{"model": "image flow-matching model", "dataset": "photos of plants and fungi (iNaturalist)", "train_examples": 90422, "image_size": 32, "horizontal_flip": true, "conditioning": "none", "arch": "dit", "objective": "flow_matching", "cond_dim": 128, "logit_normal_time": false, "norm": "layernorm", "activation": "silu", "head_dim": 16, "fused_qkv": true, "qk_norm": false, "moe": "top_k", "num_experts": 32, "moe_every": 1, "expert_mlp_ratio": 0.5, "experts_per_token": 2, "shared_expert": false, "patch_size": [4, 4], "layers": 6, "width": 256, "positions": "conv", "optimizer": "muon", "muon_scale": "spectral", "lr": 0.032, "momentum": 0.95, "nesterov": true, "orthogonalizer": "newton_schulz_5", "adamw_lr_other_params": 0.0024, "grad_clip": 3.0, "gradient_centralization": true, "l1_shrink": 0.03, "ema_decay": 0.99, "magnitude_pruning": 0.7, "steps": 13700, "batch_size": 256, "epochs": 38.8, "lr_schedule": "cosine", "final_lr_fraction": 0, "warmup_steps": 680, "weight_decay": 0.003, "adamw_weight_decay_other_params": 0}
Rows from expert 14 of block 3, named by matrix and row number. Rows with one number belong to one neuron. Each number is 128 + 24 x the weight over its row's rms, rounded and kept within 0 to 255. All counts start at 0. Numbers have three digits each.
# up: expert up (model.blocks.3.mlp.up, 32x128x256), inputs 128-255
# down: expert down (model.blocks.3.mlp.down, 32x256x128, transposed), outputs 128-255
up.5:128128128128128128128128128128128128126128128128128128128128128128128128128128128128128128128128128128128128128128128128128128128128128128128128128131128128128000128128128128128128128128128128128128128128128128128128129128128128128128128128128128128128128128128128128128128128128128125128128128128127128128128128128128128126128128128128128128128128128128128128154128128128128116128128
down.5:128128128127128128128128128128128128128128160128128128128128000128128128128128128128128125128128128128106128128128128128128128128128128128128128128117128128110255128128128128128128128140126128128128129128128128128128128130128128128122128165128115128128128128128129128128128138128128140128128128144128128128128128128128128128128128128128128117128128128128128129128128129061128132255128
up.6:130128128128128128128125128128128128128128128128128128128128128128128128128128128128128128128128128128128128128128126128128128128128128128255128128128128128128128128128128128128128128128128128128128128128128128128128128128128128128128128128128128128128128128128128128128128128128128128128128128128128128128128128128128128132128128128128128128128128128128128128128128128128128128128128
down.6:128128128153111129128128128153128128128128128128128128130128128128128128128128128128128128124128128128129128128128127128128128128128128128255128125129128128128128128128128127128128128128128128128128134128128128128114128128128128128128127128098128128128128128128128128128128128128128128128128128128128128128131128129128128128128128128130129131128128128128128128128128128128129128128128
up.9:128128128128128128128128128128128128128128128122128128128128128128126128128128128104128128128128128128128128128128128128128128128128128128129128128128128128128128128128128127128128128128128128128128128128128128128128128128128128128128128128128128128128128128128128128128128128128128128128128128136128128128128128128128128128128086128128128128128128128128128128128128128128128127128128
down.9:128128128128083128128127128129128128081128128128128128128128128128127128128128128128128128107128128128125128128128193128128128128128128128128128128128128128128128128128128191128128128127128128128128129128128127128128128128128128128128128128128128128128128128128128128128128128128128127128128128128128129128095129114128128128128128128120128128128128128128128128128128128128128128128128
up.10:128128128128128128128128128128128128128128128128128128128128128128128128128128128128128128128128128128128128128128128128128128128128128128128128128128128128129128128128128128128128128128128128128128128128128128136128128128128128128128128128128128128128128128128128128128128128128128128128128128128128128128128128128128128128128128128128128128128128128128128128128128128128128128128128
down.10:121128128128134119128128128128128128223128000128067128128128128128104128128128128128128128118128128128126128128128128128128128128128128128128128128128128128128118154128128128128128128128121128128128125128128121128105129128128129128100128111128132128128128128128128128128128128128128137128128128127128128128128128128128128128128128128128128131128128128128128130128128128128125128255128
up.12:128128128128128128128128128128128128128128128128128128128128128128128128128128128128128128128128128128128128128128128128128128128128128128128128128128128128128128128128128128128128128128128128128128128128128128128128128128128128128128128128128128128128128128128128128128128130128128128128128128131128128128128129128128128128128128128128128128128128128128128128128128128128128128128128
down.12:128128128125124128128128128128128128128128128128128128097128128128128128128128128128128128126128121127129128128128128128128128128128128128128128128128128128128128128128128088128128128128128128128128128128128129128128128128128129128128128128128128128128128128128147128128128128128128128128128128128128128128144128170128128128128128128127127128128128128128128127129128128128128128128128
up.13:128128128128128128128128128128128128128128128128125128128129128128128128128128128128128128128128128176128128128128128128128128128128128128128128128128128129128129128128128127128128128128128128128128128128128128128128128128128128128128128132130158128128128128128128128128128128128128128128128128128128128128128129125128128128128128128128128128128128115128128128128128128128128128128128
down.13:128128128128128128128128128129129128128128128128128128128128128128128128128128128128128127128128099128128128128128128128128128128128128128128128128128128126127128128128128127128128128128128128128137128128128128128128125128128128128128128128127128134128128128128128128128128128128128128128128128128128129128128116128128128128128128128128128129128128128128128128128128128130128128160128
up.15:128128128128128128128128128128128128128128128128129128128128128128128128128128128128128128128128128255128128128128128128128128128128122128128128128128128128128128128128128128128128128128128128128128129128128197128128128128128128128128128128128128128128127128128128128121128128128128124128128128127128128128128128128128128128128128128128128128128128128128128128128128128128128128128128
down.15:128128128128128090128128128128128128118128120128128128129128193128183128128128128140128115123128128000128128128128128128128128128128128128128128128123128136126116128128128128128128128129064128128202128128128038128128116128128128128133128128128105128128126128128127128133128127128128080128128128126128128128128128122128128128128128128128151128128128128128128128134128119233128129125128
up.18:128128128128128128128128128128128128128128128128128128128128128128128128128128128128128128128128128129128128128128128128128128128128128128127128128128128131131125128128128128128128128128128128128128128128128128128128124128128128128128128128128117128128128128128255128128128128128128128128128128128128128128128128128128128128128128128128128128128128128128128128128128128128128130128128
down.18:127128128128123128128128128127163128122128137128128128122128128128128128128128128153128128126128128117128128128128128128128128128128128128128130128129128137128128187128128128128128128128127128128128125128128118128128128137128144128128119128128129128128126128128255128128128153128128128128128128113128128128128131128128128128128128128128128068128128128128128127128128124128129134119128
up.19:128128128128128128128128128128128128128128128128128128128128128128128128128128128128128128128128128128128128128128128128128128128128128128128128128128128128128128128128128128128128128128128128128128128128128128128128128128128128128128128128128128128128128128128125128128128128128128129128128128128128128128127255128128128128128128128128128128128128128128128128128128128128128127128128
down.19:128128128128129127128128128127128128128128128128128128058128128128128128128128128129128128128128129128136128128128128128128128128128128128128128128128128128128154112128128121128128128128128128128128128128128128128128128128128128128128128128128128128128128128128128128128128129128128137128128128174128125128127000128128128128128128128128124128128128128128128122128128128128128128128128
up.20:128128128128128128128128128128128128128128128128128128128128128128128128128128128128128128128128128128128128128128128127128128128128128128128128128128128128128128128128128128128128128128128128128128128128128128128128129128128128128128128128128128128128128128128128128128128128128128128128128128128128128128128128128128128128128128128128128128128128128128128128128128128128128128128128
down.20:128128128128128128128128128128128128128128128128128128128128128128128128128128128128128128129128128128128128128128130128128128128128128128128128128129128128132128125128128128128128128128131128128127128128128128128130128128128128128128128128128128128128128128128128128128128128128128128128128128128128128128128128128128128128128128128128128128128128128128128131128128128128128128128128
up.21:128128128128128128128115128128128128128128128128130128128128128128128128128128128128128128128128128128128128128128128128128128128128128128128172128128128128128128128128128128128128128128128128128128000128128127131128128128128128128128128128128128128128128128128128128130128128128128128128128128128128128128128128128128128128128128128128128128128128128128128128128128128128128129128128
down.21:128128128128128128128120128132128128128128127128125128128128128128000128128128128102128128129128127129128128128128128128128128128128128128128128128128128128128127128128128128128128128128128128128128232128128128128128129128127128128128128129128133128128126128128128128128128099128128123128128128128128000128128128128128128128128128128128128128128128128128128128127128128128129128141128
up.23:128128128128128128128128128128128128128128128128117128128128128128128128128128128107128128128128128128128128128128128127128128128128128128125128128128128128128128128128128127128128128128150128128128128128128128128128129128128128128128128128128128128128128128128128128128128128128128128128128128128128128128128128128128128128128122128128128128128128128128128128128128128128128128128128
down.23:140128128128128128128096128128128128139128142128132128128128125128088128128128128128128128128128128128128128128128128128128128128128128128128128128126128139109064105128128128128128128128128128128128128128128115128119104128133128128126124128128128128128128128128128128128128121128128128128128128128128128128128130129128128128128128128133128128128128128128128169129128128128128128128128
up.25:128128128128128128128128128128128128128128128128128128128128128128128128128128128128128128128128128128128128128128128129128128128128128128128128128128128128126128128128128131128128128128128128128128128128128128128128128128128128128128128128128124128128000128128128128128128128128128128128128128128128128128128128128128128128128128128128128128128128128128128128128128128128128120128128
down.25:113128128123128120128128128128128128175128128128189128128128147128128128128128128123128202125128128078130128128128128128128128128128128128128103128128128128119128116128128128128128128128128128128150128128128123128107128129128083128128133129128128127128000128128128128128128128128128135128128128129128128128128128123128128128128128128128128128128128128128128136128128126128128114131128
up.27:128128128128128128128128128128128128128128128128128128128128128128128128128128128128128128128128128128128128128128128128128128128128128128128128128090128129128128128128128128128128128128128128128128128128128129128128130128128128128128128130128128128128128128128128128128128128128128126128128128128128128128128128125128128128128128128128128128128128128128128128129128128128128128128128
down.27:128128128128123123128128128128128128128128128128130128149128128128128128128128128128128128127128128128128128128128130128128128128128128128128128128140128128126123126128128129128128128128128128128128133128128123128127131128128128128128134127128128128128131128128128128130128131128128128128128128126128128128096128129128128128128128128129128131128128128128128129128128128128129128128128
up.28:128128128128128128128128128128128128128128128153128128128128128128128128128128128128128128128128128128128128128128128128128128128128128128128128126134128128128128128128128128128128128128128128128128128128128128128128128128128128128128128128128128128128128128129128128128128128128128128128128128125128128128128128128128128128128128128128128128128128130128128128128128128128128128128128
down.28:129128128128128128128128128128128128128128128128128128128128128128128128128128128128128128128128128128128128128128141128128128128128128141128128129124128128128128128128128147128128128128128128128131128128128128128128128128128130128128092128128128128128128128128128128127128128128128128128128128128128128128128128128128128128128128130128128128128128128128128128128128128128128128128128
up.29:128128128127127128128128128128128128128128128128128128128128128128128128128128128128128128128128128128128128128128128128128128128128128128128128128128128128128128128128128128128128128128127128128128128128128128128128128128128128128128128133128128128128128128128128128128128129128128129128128128128128128128128128128128128128128128128128128128128128128128128128128128128128128128128128
down.29:128128128128128128128128128128128128127128128128128128128128128128128128128128128115128128131128129126128128128128128128128128128128128128128128128127128118128128134128128128128128128133128128128102168128128127128128128128129127128128128128127128128128128128128129128128128128128128125128128128130128128128128128128128128128128128128109128128128128128128128128128128128128125128128128
up.32:128128128127128128128128128128128128128128128128133128128128128128128128128128128128128128128128128128128128128128128128128128128128128128128128128128128128128128128128128128128128128128128128128128128128128128128128126128128128128128128128127128128128128128153128128128128128128128129128128128128128128128128128128128128128128128128128128128128128128128128128128128128128128128128128
down.32:126128128128128128128125128128128128128128128128128128127128128128128128128128128126128128127128128128128128128128128128128128128128128128128128128128128128122128128128128128128128128128128128128128128128128128128128128128128128128128128128128128128128130128128127128128128128128128127128100128128127125128122128111128128128128128128127128128128128128128128128128128127129139128128128
up.33:128128128128128128128128128128128128128128128128128128128128128128128128128128128128128128128128128128128128128128128128128128128128128128128128128128128128128128128128128128128128128128128128128128128128128128128128128128128128128128128128128128128128128128131128128128128128128128128128128128128128128128128128128128128128128128128128128128128128128128128128128128113128128128128128
down.33:128128128128128128128124128128128128128128128128128128128128128128155128128128128128128128128128141128122128128128141128128128128128128128128128128125128128128128128128128128128128128124128128128131128128128125128128128127129134128128136128128128128128128128128128128128128148128128128128128128128128128128128124128128128128128128134124116128128128128128128130128128095128128127128128
up.34:128128128128128128128128128128128128128128128128128128128128128128128128128128128128128128128128128128128128128128128128128128128128198128124128128128128128128128128128128128128128128128128128128128128128128128128128128128128128128128128128255128128128128128128128128128128128128128128128128128128128128128128128128128128128128128128128128128128128129128128128128128128128128128128128
down.34:128128128127128128128127128128128128128128128128124128128128129128126128128128128128128128128128131128132128128128128128128128128128128128128128128128128131128128128128128128128128128128124128128128128128128128128128128127128128128128127129255128128128128128128128128128128124128128128128128128128144128128128128128128128128128128127128128128128128128128128128128128129128128128128128
up.35:128128128128128128128128128128128128128128128128255128128128128128128128128128128128128128128128128128128128128128128128128128128128128128128128128128128128127127128128128128128128128128128128128128128128128129128128129129128128128128128129128125128128128128128128128128128128128128128128128128128128128128128127128128128128128128128128128128128128128128128128128128128128128137128128
down.35:134128128128128133128128128128128128128128111128255128129128128128128128128128128033128128128128128128128128128128125128128128128128128128128128128127128129128123128128128129128128128228127128128126128128128128128114127127128255128095127136128104076128128128128045128128128128128128128128128128128128128128128147128128128128128128128121128128128128128128128127156128129175129128067128
up.36:128128128128128000128128128128128128128128128128128128128128128128128128128128128128128128128128128125114128128128128128128128128128129128129127128128128110124128128128128128128128128128128128128128128128128128128128128128128128128128128128128171128128128128128128128128128128128128125128128128128128128128128128129128128128128128128128128128128128128128128037128128128128128128128128
down.36:122128128127128235128128128128128128128128128128128128122128128128128128128128128128128128128128129138136128128128128128128128128128128128128128128127128138139128139128128123128128128128196128128166134128128133128128146128128128128128083128128112132128135128128128128128128126128128109128128128128128128128127131103128128128128128128128127127128128128128128239128128128128128132128128
up.38:128128128128128128128128128128128128128128128128132128128128128128128128128128128128128128120128128128128128128128128128128128128128128128128128128128128129128127128128128128128128128128128128128128128128128128128128128128128128128128128128129128128128128128128128128128128128128128128128128128128128128128128128128128128128128128128128128128128128128128128128128128128128128128128128
down.38:127128128128069128128128128128128128128128128128128128128128128128128128128128128132128128000128118128128128128128128128128128128128128128128128128128128129121128131128128128128128128128129128128128126128128120128109128128128128128128128127128120128128128128128121128124128142128128128128128128128128128128128173085128128128128128128128128128128128128128128128128128128120121128129128
up.40:128128128128128128128128128128128128128128128128128128128128128129128128128128128128128128128128128128128128128128128128128128128128128128128128128128128128128128128128128128128128128128131128128128128128128128128128000128128128128128128128128133128128128128128128128127128128128128129128128128128128128128128128128128128128128128128128128128128128128128128128126128127128128128128128
down.40:128128128128128108128128128128128128128128123128114128127128149128128128128128128125128128134128121148128128128128128128128128128128128128128128128128128128128132128128128128128128128128158128128091128128128126128128255128206128128116125142128112128128129128128129128128085128128128154128128128125128128128131128128128128128128128128128142128128128128128128128126128128125129130128128
up.43:128128128128128128128128128128128128128128128128127128128128128128128128128128128128128128128128128000128128128128128128128128128128128128128128128128128128128128128128128128128128128128128128128128128128128255128128127128128128128128128128128128128128128128128128128128128128128128128128128128128128128128128128128128128128128128128128128128128128128128128128128128128128128119128128
down.43:127128128128128128128128128128128128128128199128113128128128255128149128128128128193128128128128128169128128128128127128128128128128128128128128128128128143129137126128128128128128128128140128128083129128128000128127155149111128128118082128128156128128128128128143128127128130128128114128128128128128129128122128127128128128128128128128141116128128128128128134142128128128142078128128
up.50:128128128128128000128128128128128128128128128128098128128128128128128128128128128128128128128128128128128128128128128128128128128128116128128128128128128127120138128128128128128128128128142128128128128128128128128128135128128128128128128128128127128128128128128128128143128128128128130128128128128128128128128128128128128128128128128128128128128128128128128128171128128128128000128128
down.50:127128128128127255128129128128128128129128134128128128129128110128128128128128128134128139128128128130136128128128128128128128128128128128128128128128128118139144078128128128128128128035103128128128131128128110128128128126128125128129128142128128128128128128128128128125130128128128140128128128128128128128124128119128128128128128128128166128128146128128128132128128126128124104128128
up.51:000128128128128128128128128128128128128128128128127128128128128128129128128128128128128128128128128128128128128128128128128128128128128128128128128128128126128148128128128128128128128128128128128128128128128128128128128128128128128128128127128128128128128128128128128128128128128128131128128128129128128128128128128128128128128128128128128128128128128128128128128128128128128128128128
down.51:255128128128166110128128128128128128150128123128128128128128128128127128128128128126128128128128128139127128128128129128128128128128128128128128128131128125133128157128128128128128128128128128128138128128128161128128128128201128128142128132128118143128149128128128128132128128128128125128128128114128128128129127128128128128128128128128128128128128128128128140091128127128128120128128
up.52:128128128128128134128128128128128128128128128133128128128128128128130128128128128183128128128128128128128128128128128000128128128128128128128128128128128128128128128128128129128128128128128128128128128128128135128128131128128128128129128128128128128128128128128128128128128128128128121128128128128128128128128128128128128095128128128128128255128128128128128128128128128128128128128128
down.52:128128128128126128128127128128107128128128128128127128128128128128128128128128128128128128126128191129120128128128128128128128128128128128128128128128128128130127128128128127128128128128128128128128129128128128128128128126128128128128128128128128128128129128128128128128128000128128129128134128128155128128127129140128128128128201128128128128128128128128128129128128128128128128128128
up.54:128128128128128128128128128128128128128128128128128128128128128128128128128128128128128128128128128128128128128128128130128128128128128128128128128128128128128119128128128128128128128128129128128128128128128128128128128000128128128128128128128128128128128128128128128128128128128128128128128128128128128128128128128128128128128128128128128128128128128128128128128128128128128128128128
down.54:128128128117128128128128128128128128128128128128153128128128128128128128128128128128128136128128128132128128128128128128128128128128128128128128128128128128129128100128128133128128128255128128128137128128128128128124124255127130128128128126128128128128128128128115128127128154128128128128128128128128128128128128128128128128128128128128128128128128128128128128087128129128126127138128
up.55:128128128128128128128128128128128128129128128128132128128128128128128128128128128128128128128128128128128128128128128129128128128128126128128127128128128128128136128128128128128128128128128128128128128128128128128128127128128128128128128128128128128128128128128128128128128128128128127128128128255128128128128128128128128128128128128128128128128128128128128128128128128128000128128128
down.55:128128128128128113128128128133128128128128128128128128122128124128127128128128128128128128128128128124128128128128127128128128128128128128128128128128128113128117128128128122128128128128122128128128135128128128128128128126128128128128131128128128128128128128128136128128128129128128128128128128000128128128128162130128128128128128128128128126128128128128128115126128128128255128128128
up.56:128128128129128128128128128128128128128128128128128128128128128128128128128128128126128128128128128128127128128128128128128128128128128128128128128128128000121128128128128128128128128128128128128128128128128109128128128102128128128128128128128128128128128128128128128128128128128128128128128128128128128128128128128128128128128128128128128128128128128128128128115128128128128117128128
down.56:164128128128128128128128128128128128128128224128094128128128154128126128128128128128128128132128128137128128128128128128128128128128128128128128128129128000128128152128128128128128128128128128128129128128128128128128128127128128128128131128128128128128126128128124128128128147128128133128128128128128128128125128128128128128128128128128154128128128128128128128167128127128118126128128
up.57:128128128128128128128128128128128128128128128128128128128128128128128128128128128128128128128128128130128128128128128128128128128128128128128128128128128130128128128128128128128128128128128128128128128128128128128128134128128128128128128128128128128128127128128128128128128128128128128128128128128128128128128128128128128115128128128128128128128128128128128128128128128128128128128128
down.57:128128128128128128128128128128128128128128128128140128128128128128128128128128128128128128128128128135127128128128130128128128128128128128128128128128128131128128128128128131128128128128126128128128128128128128128128128128128128128123128128128127128128128128128128128112128129128128128128128128128128128128126128128128128128128128128127128128128128128128128128129128128128128128128128
up.58:128128128128128128128128128128128128128128128128128128128128128128131128128128128128128128128128128128128128128128128127128128128128128128128128128128128128128128128128128128128128128128128128128128128128128128128128128128128128128128128128255128128128128128128128128128129128128128128128128128128128128128128128128128128128128128128128128128128128128128128128128128128128128128128128
down.58:128128128128128126128128128128128128128128128128128128128128127128128128128128128129128128128128128128127128128128120128128128128128128128128128128128128129129128128128128128128128128128128128128128128128128128128129128128128128128128128128255128128128128128128128128129128125128128128128128128128128128128128128122128128128128128128128128129128128128128128128128128128128128128127128
up.60:125128128128128126128128128128128128128128128128133128128128128128128128128128128128128128128128128128128128128128128128128128128128128128128128128128128128128128128128128128128128128128128128128128128128128128128128128128128128128128128000128128128128128128128128128128128128128128127128128128129128128128128128128128128128128128128128128128128128128128128128128128128128128129128128
down.60:129128128127124127128128128128128128128128155128126128128128124128128128128128128128128128128128128144137128128128128128128128128128128128128120128128128128134118126128128128128128128128135128128128125128128128128128155126133128128128141255128129128128107128128088128135128128128128127128128128128128104128128128149128128128128128128128142126128128128128128128142128128128125137007128
up.61:128128128128128137128128128128128128128128128128128128128128128128128128128128128128128128128128128128128128128128128128128128128128128128128128128129128128128128128128128128128128128128128128128128128128128123128128131128128128128128128130128129128128128128128128128128128128128128111128128128128128128128128128128128128128128128128127128128128128128128128128128128132128129128128128
down.61:128128128124128128128128128126128128128128128128128128128128149128128128128128128128128064128128128128096128128128128128128128128128128128128104128154128136128128132128128129128128128128128128128128136128128118128128128094136128128128127128128112129128129128128128128128133128128128128128128128128128128128128128128128128128128128128110128128128128128128128128127128124147128147231128
up.62:128128128128128128128128128128128128128128128128128128128128128128128128128128128128128128128128128128128128128128128110128128128128128128128125128128128128130128128128128128128128128128128128128128128128128129128128131124128128128128128128128128128128128128128128128128128128128128128128128128128128128128129128128128128128128128128128128128128128128128128128128128128128128128128128
down.62:127128128128131131128128128128128128125128126128162128128128128128111128128128128128128128127128135119126128128128128128128128128128128128128128128126128122093128128128128128128128128103137128128128127128128128128132147129128072128128130129128127126128138128128128128125128126128128128128128128129128129128123128128128128128128128128129128086128128128128128069128128128128135123066128
up.63:128128128128128128128128128128128128128128128044128128128128128128128128128128128128128128128128128128128128128128128128128128128128128128128128128128128128128128128128128128128128128128128128128128128128128128128128128128128128128128128128128128128128128128128128128128128128128128128128128128127128128128128128128128128128128128128128128122128128128128128128128128128128128130128128
down.63:128128128073128125128135128128128128128128128128128128128128128128128128128128128128128128128128128128126128128128168128128128128128128128128128128128128127128128128128128126128128128128128128128133128128128128128159127125128128128128136128128128128128129128128128128128128029128128128128010128123128128128128128132128128128128128128145128128128128128128128129128128117128128128128128
up.64:128128128128128128128128128128128128127128128128128128128128128128128128128128128128128128128128128128128128128128128128128128128128128128131128128128128128128128128128128128128128128128128128128128128128128128128128128128128128128128128128128128128128128128128128128128128128128128128128128128128128128128128128128128128142128128128128128128128128128128128128128128128128128128128128
down.64:128128128128128126128128128128128128128128128128128128130128128128126128128128128128128128128128128128128128128128128128128128128128128128128128116128128128128128128128128128128128128128128128128128123128128127128128129128128128128128128128129128128128128128128128128128128128128128128128128128128128128128128128128128128128128128128128128128128128128128128128128128128128128128128128
up.65:128128128128128128128128128128128128128128128129128128128128128128132128128128128128128128128128128128128128128128128128128128128128128128128128128128128128128128128128128126128128128128128128128128128128128128128128128127128128128128128128128151128128128128129128128111128128128128128128128128128128128128128128000128128128128128128128128128128128128128128128128128128128128128128128
down.65:128128128128128128128128128129128128128128128128128128128128128128128128128128128128128054128128128128128128128128207128128128128128128128128128128128128129128128129128128128128128128128128128128128128128128129128126132128129128128109128128128127128128128128128128128128128128128128128128128128179128128128128128255128128128128128128128128128128128128128128118126128128121124128128128
up.67:128128128128128128128128128128128128128128128128128128128128128128128128128128128128128128128128128128128128128128128128128128128128128128123128128128128129128128128128128136128128128128128128128128128128128128128128128128128128128128128128139128128128128128128128128128128128128128128128128128128128128128128128128128128128128128128000128128128128128128128128128128128128128128128128
down.67:128128128122128128128107128128128128128128136128124128128128128128128128128128128124128127128128128128128128128128128128128128128128128128128128128128128128128124125128128108128128128128128128128130128128128128128128128128128128128127139125141129128128132128128141128127128128128128123128128128128128128128126128128128128128128128128000128174128128128128128126128128128128128132128128
up.68:128128128128128128128128128128128128128128128128127128128128128128128128128128128128128128128128128128128128128128128128128128128128128128128128128128128128128128128128128128128128128128128128128128127128128128128128128128128128128128128128128128128128128128128128128128128128128128128128128128128000128128128128128128128128128128128128128128128128128128128128128128128128128128128128
down.68:128128128128128128128128128128128128128128128128127128128128128128149128128128128128128128130128127128128128128128128128128128128128128128128042128128128128130128126128128128128128128128128128128128128128128128128128128125121128128128129128128128128128128128128128128128128128128128128128128128128000021128128128128128128128128128128128128129128128128128128128129128128128127128117128
up.70:128128128128128128128127128128128128128128128127128128128128128128129128128128128142128128128128128126128128128128128128128128128128128128128128128128128128124128128128128128128128128128128128128128128128128127128128128128128128128128128128128128128128128128128128128128128128128128129128128128128128128128128128128128128128128128128128128128128128128128128128128128128128128128128128
down.70:128128128128128128128128128128128128128128128128128128128128128128128128128128128032128143128128136128128128128128128128128128128128128128128128128128128133128125128128128128128128128128132128128128134128128135128128116127128128128128129128128128128128123128128128128128128128128128148128128128118128128128128128127128128128128128128128127128128128128128128126128128129126135128128128
up.71:128128128128128128128128128128128128128128128128127128128128128128128128128128128128128128128128128128128128128128128128128128128128128128128128128128128134255127128128128128128128128128128128128128131128128128128128128128128128128128128129126128128128128128128128128128128129128128128128128128128128128128128128128128128128128128128128128128128128128128128128128128128128128128128128
down.71:128128128128128116128128128128128128129128107128128128128128232128255128128128128128128129128128129133128128128128126128128128128128128128128128128128128128000128128128128128128128128255128128128146128128128128128128125122127097128150128128128127128128128128128128128128128128128128128128128128128128130128128128128128128128128128128128132128128128128128128126128128128128128128131128
up.72:128128128000000128128128128128128128128128128128132128128128128128128128128128128128128128128128128128128128128128128127128128128128157128128128128128128128128128128128128128128128128128128128128128128128128128128128128128128128128128128128128128128128128128128128128128128128128128128128128128129128128128128128128128128128128128128128128128128128128128128128128128128128128128128128
down.72:128128128255128142128130128003128128255128148128127128146128132128128128128128128051128153128128128133128128128128128128128128128128128128128128128126128128128128128128128118128128128128128128128130128128128132128128128128128128128128128125128128128128128128128143128128128019128128128128128128102128128128144128143128128128128128128128128148128128128128128098128128128128128128128128
up.74:128128128128128128128128128128128128128128128128128128128128128128128128128128128128128128128128128074128128128128128128128128128128128128128128128128128132128139128128128128128128128128128128128128128128128127128128128128128128128128128128128127128128128128128128128128128128128128128128128128128127128128128128128128128128128128128128128128128128128128128128128128128128128128128128
down.74:128128128138128150128128128128128128129128124128128128126128130128128128128128128128128197128128128147128128128128128128128128128128128128128128128074128128128109128128128128128128128128128128128128128128128140128146128123128128128128113128128188127128128128128128128128128127128128125128128128128000128128128128122128128128128128128128128128128128128128128128151128117223128128127128
up.75:128128128128128128128128128128128128128128128128128128128128128128128128128128128128128128128128128128112128128128128128128128128128128128127128128128128128128128128128128128128128128128121128128128128128128128128128128128128128128128128128128128128128128128128128128128128128128128127128128128128128128128128128128128128128128128128128128128128128128128128128128128128135128124128128
down.75:131128128128128128128128128128133128132128128128141128123128095128140128128128128128128128141128128122128128128128127128128128128128128128128128128128128131128125091128128128128128128114122128128127061128128078128111156115128128128128132140128142129128103128128126128128128128128128117128128128128128128128135128134128128128128128128128139095128128128128128128128128128023128134132128
up.76:127128128128128128129128128128128128128128128114128128128128128128128128128128128101128128128128128128128128128128128128128128128128128128126092128128128128128128128128128128128128128128128128128128128128128128128128128128128128128127128128128128128128128128128128128128128128128128128128128128128128128128128128128128128128128128128128128128128128128128128128128128128128128128128128
down.76:128128128128128128128128128126128128133128128128128128128128128128128128128128128160128136128128128128128128128128128128128128128128128128128128128088128132140128089128128128128128128128133128128129133128128128128128128128128128128128128128129128130128128128128124128128128128128128128128128128128128128128128128128128128128128128128128128128128128128128128133128128128126129128128128
up.79:127128128128128128128255128128128128128128128128128128128128128128130128128128128128128128128128128128128128128128128128128128128128120128132128128128128128128128128128128128128128128128128128131128128128128128128128128128128128128128128128128128128128128128128128128128128128128128128128128128128128128128128128128128128128128128128128128128128128128128128128128128128128128128128128
down.79:128128128128126128128114128134189128128128128128132128128128128128143128128128128148128128127128128128128128128128154128128128128128128128128128129128128128128128128128128127128128128128128128128121129128128131128128128125127128128128128128128128128128128128128128128128128130128128133128128128128128128128128128128128128128128128156128128128128128128128128128128128128128128130128128
up.80:128128128128128128128128128128128128128128128128128128128128128128128128128128128128128128128128128128255128128128128128128128128128128128128128128128128128128128128128128128128128128128128128128128128128128128128128128128128128128128128126128135128128128128128128128128128128128128128128128128128128128128128128128128128128128128128128128128128128128128128128128128133128128128128128
down.80:128128128134123128128133128128128128128128128128127128125128097128154128128128128128128120140128128132255128128128128128128128128128128128128128128128128128128128128128128136128128128128115128128135127128128129128128146128128128128128128131128094128128118128128113128122082128128128128128128128128128128128128116128128128128128128128128128106128128128128128157070128128128128123127128
up.81:128128128128128128128128128128130128128128128128133128128128128128123128128128128128128128128128128128128128128128128128128128128128128128128129128128128128128128128128128128128128128128128128128128128128128128128128133122128128128128128128128128128128128128128128128128128128128128128128128128128128128128128128128128128128128128128128128128128128128128128128127128128128128135128128
down.81:126128128128122128128128128128128128128128126128128128128128128128128128128128128153128176115128128128128128128128128128128128128128128128128150128128128128128128130128128132128128128128131128128133128128128128128128124132128158128129128155128128128128128128128131128124128128128128119128128128128128128128128128128128128128128128128128128128128128128128128128113128128128127128128128
up.82:128128128128128128128129128128128128128128128128128128128128128128128128128128128128128128128128128128128128128128128125128128128128128128128128128128128128128128128128128128128128128128128128128128128128128128128128121128128128128128128129129128128128128128128128128128128128128128124128128128128128128128128128128128128128128128128128128128128128128128128128128128128128128127128128
down.82:128128128128141128128128128128128128129128092128128128126128128128129128128128128128128128128128129123128128128128128128128128128128128128128128128135128139130128140128128125128128128128125128128114128128128129128128128128127129128128128128128127128128127128128129128128128123128128129128128128128128128128128128128128128128128128128128131128128128128128128128128128128128129130128128
up.83:128128128130128128128128128128128128128128128128128128000128128128128128128128128128128128128128128128128128128128128149128128128128128128128128128128128128128128128128128128128128128128128128128128128128128128128128128127128128128128128128128129128127128128128128128128128128128128128128128128128127128128132128128128128128128128128128128128128128128128128128128128128129128133128128
down.83:131128128128128127128128128128128128128128122128126128000128128128128128128128128074128128129128128128128128128128128128128128128128128128128128128128128125128126128128128128128128128128128128128133127128128128128128128128128128128128128128127129128128128128128130128128128128128128128128128128128128128128128128128128128128128128128135128128128128128128128129128128128128128128128128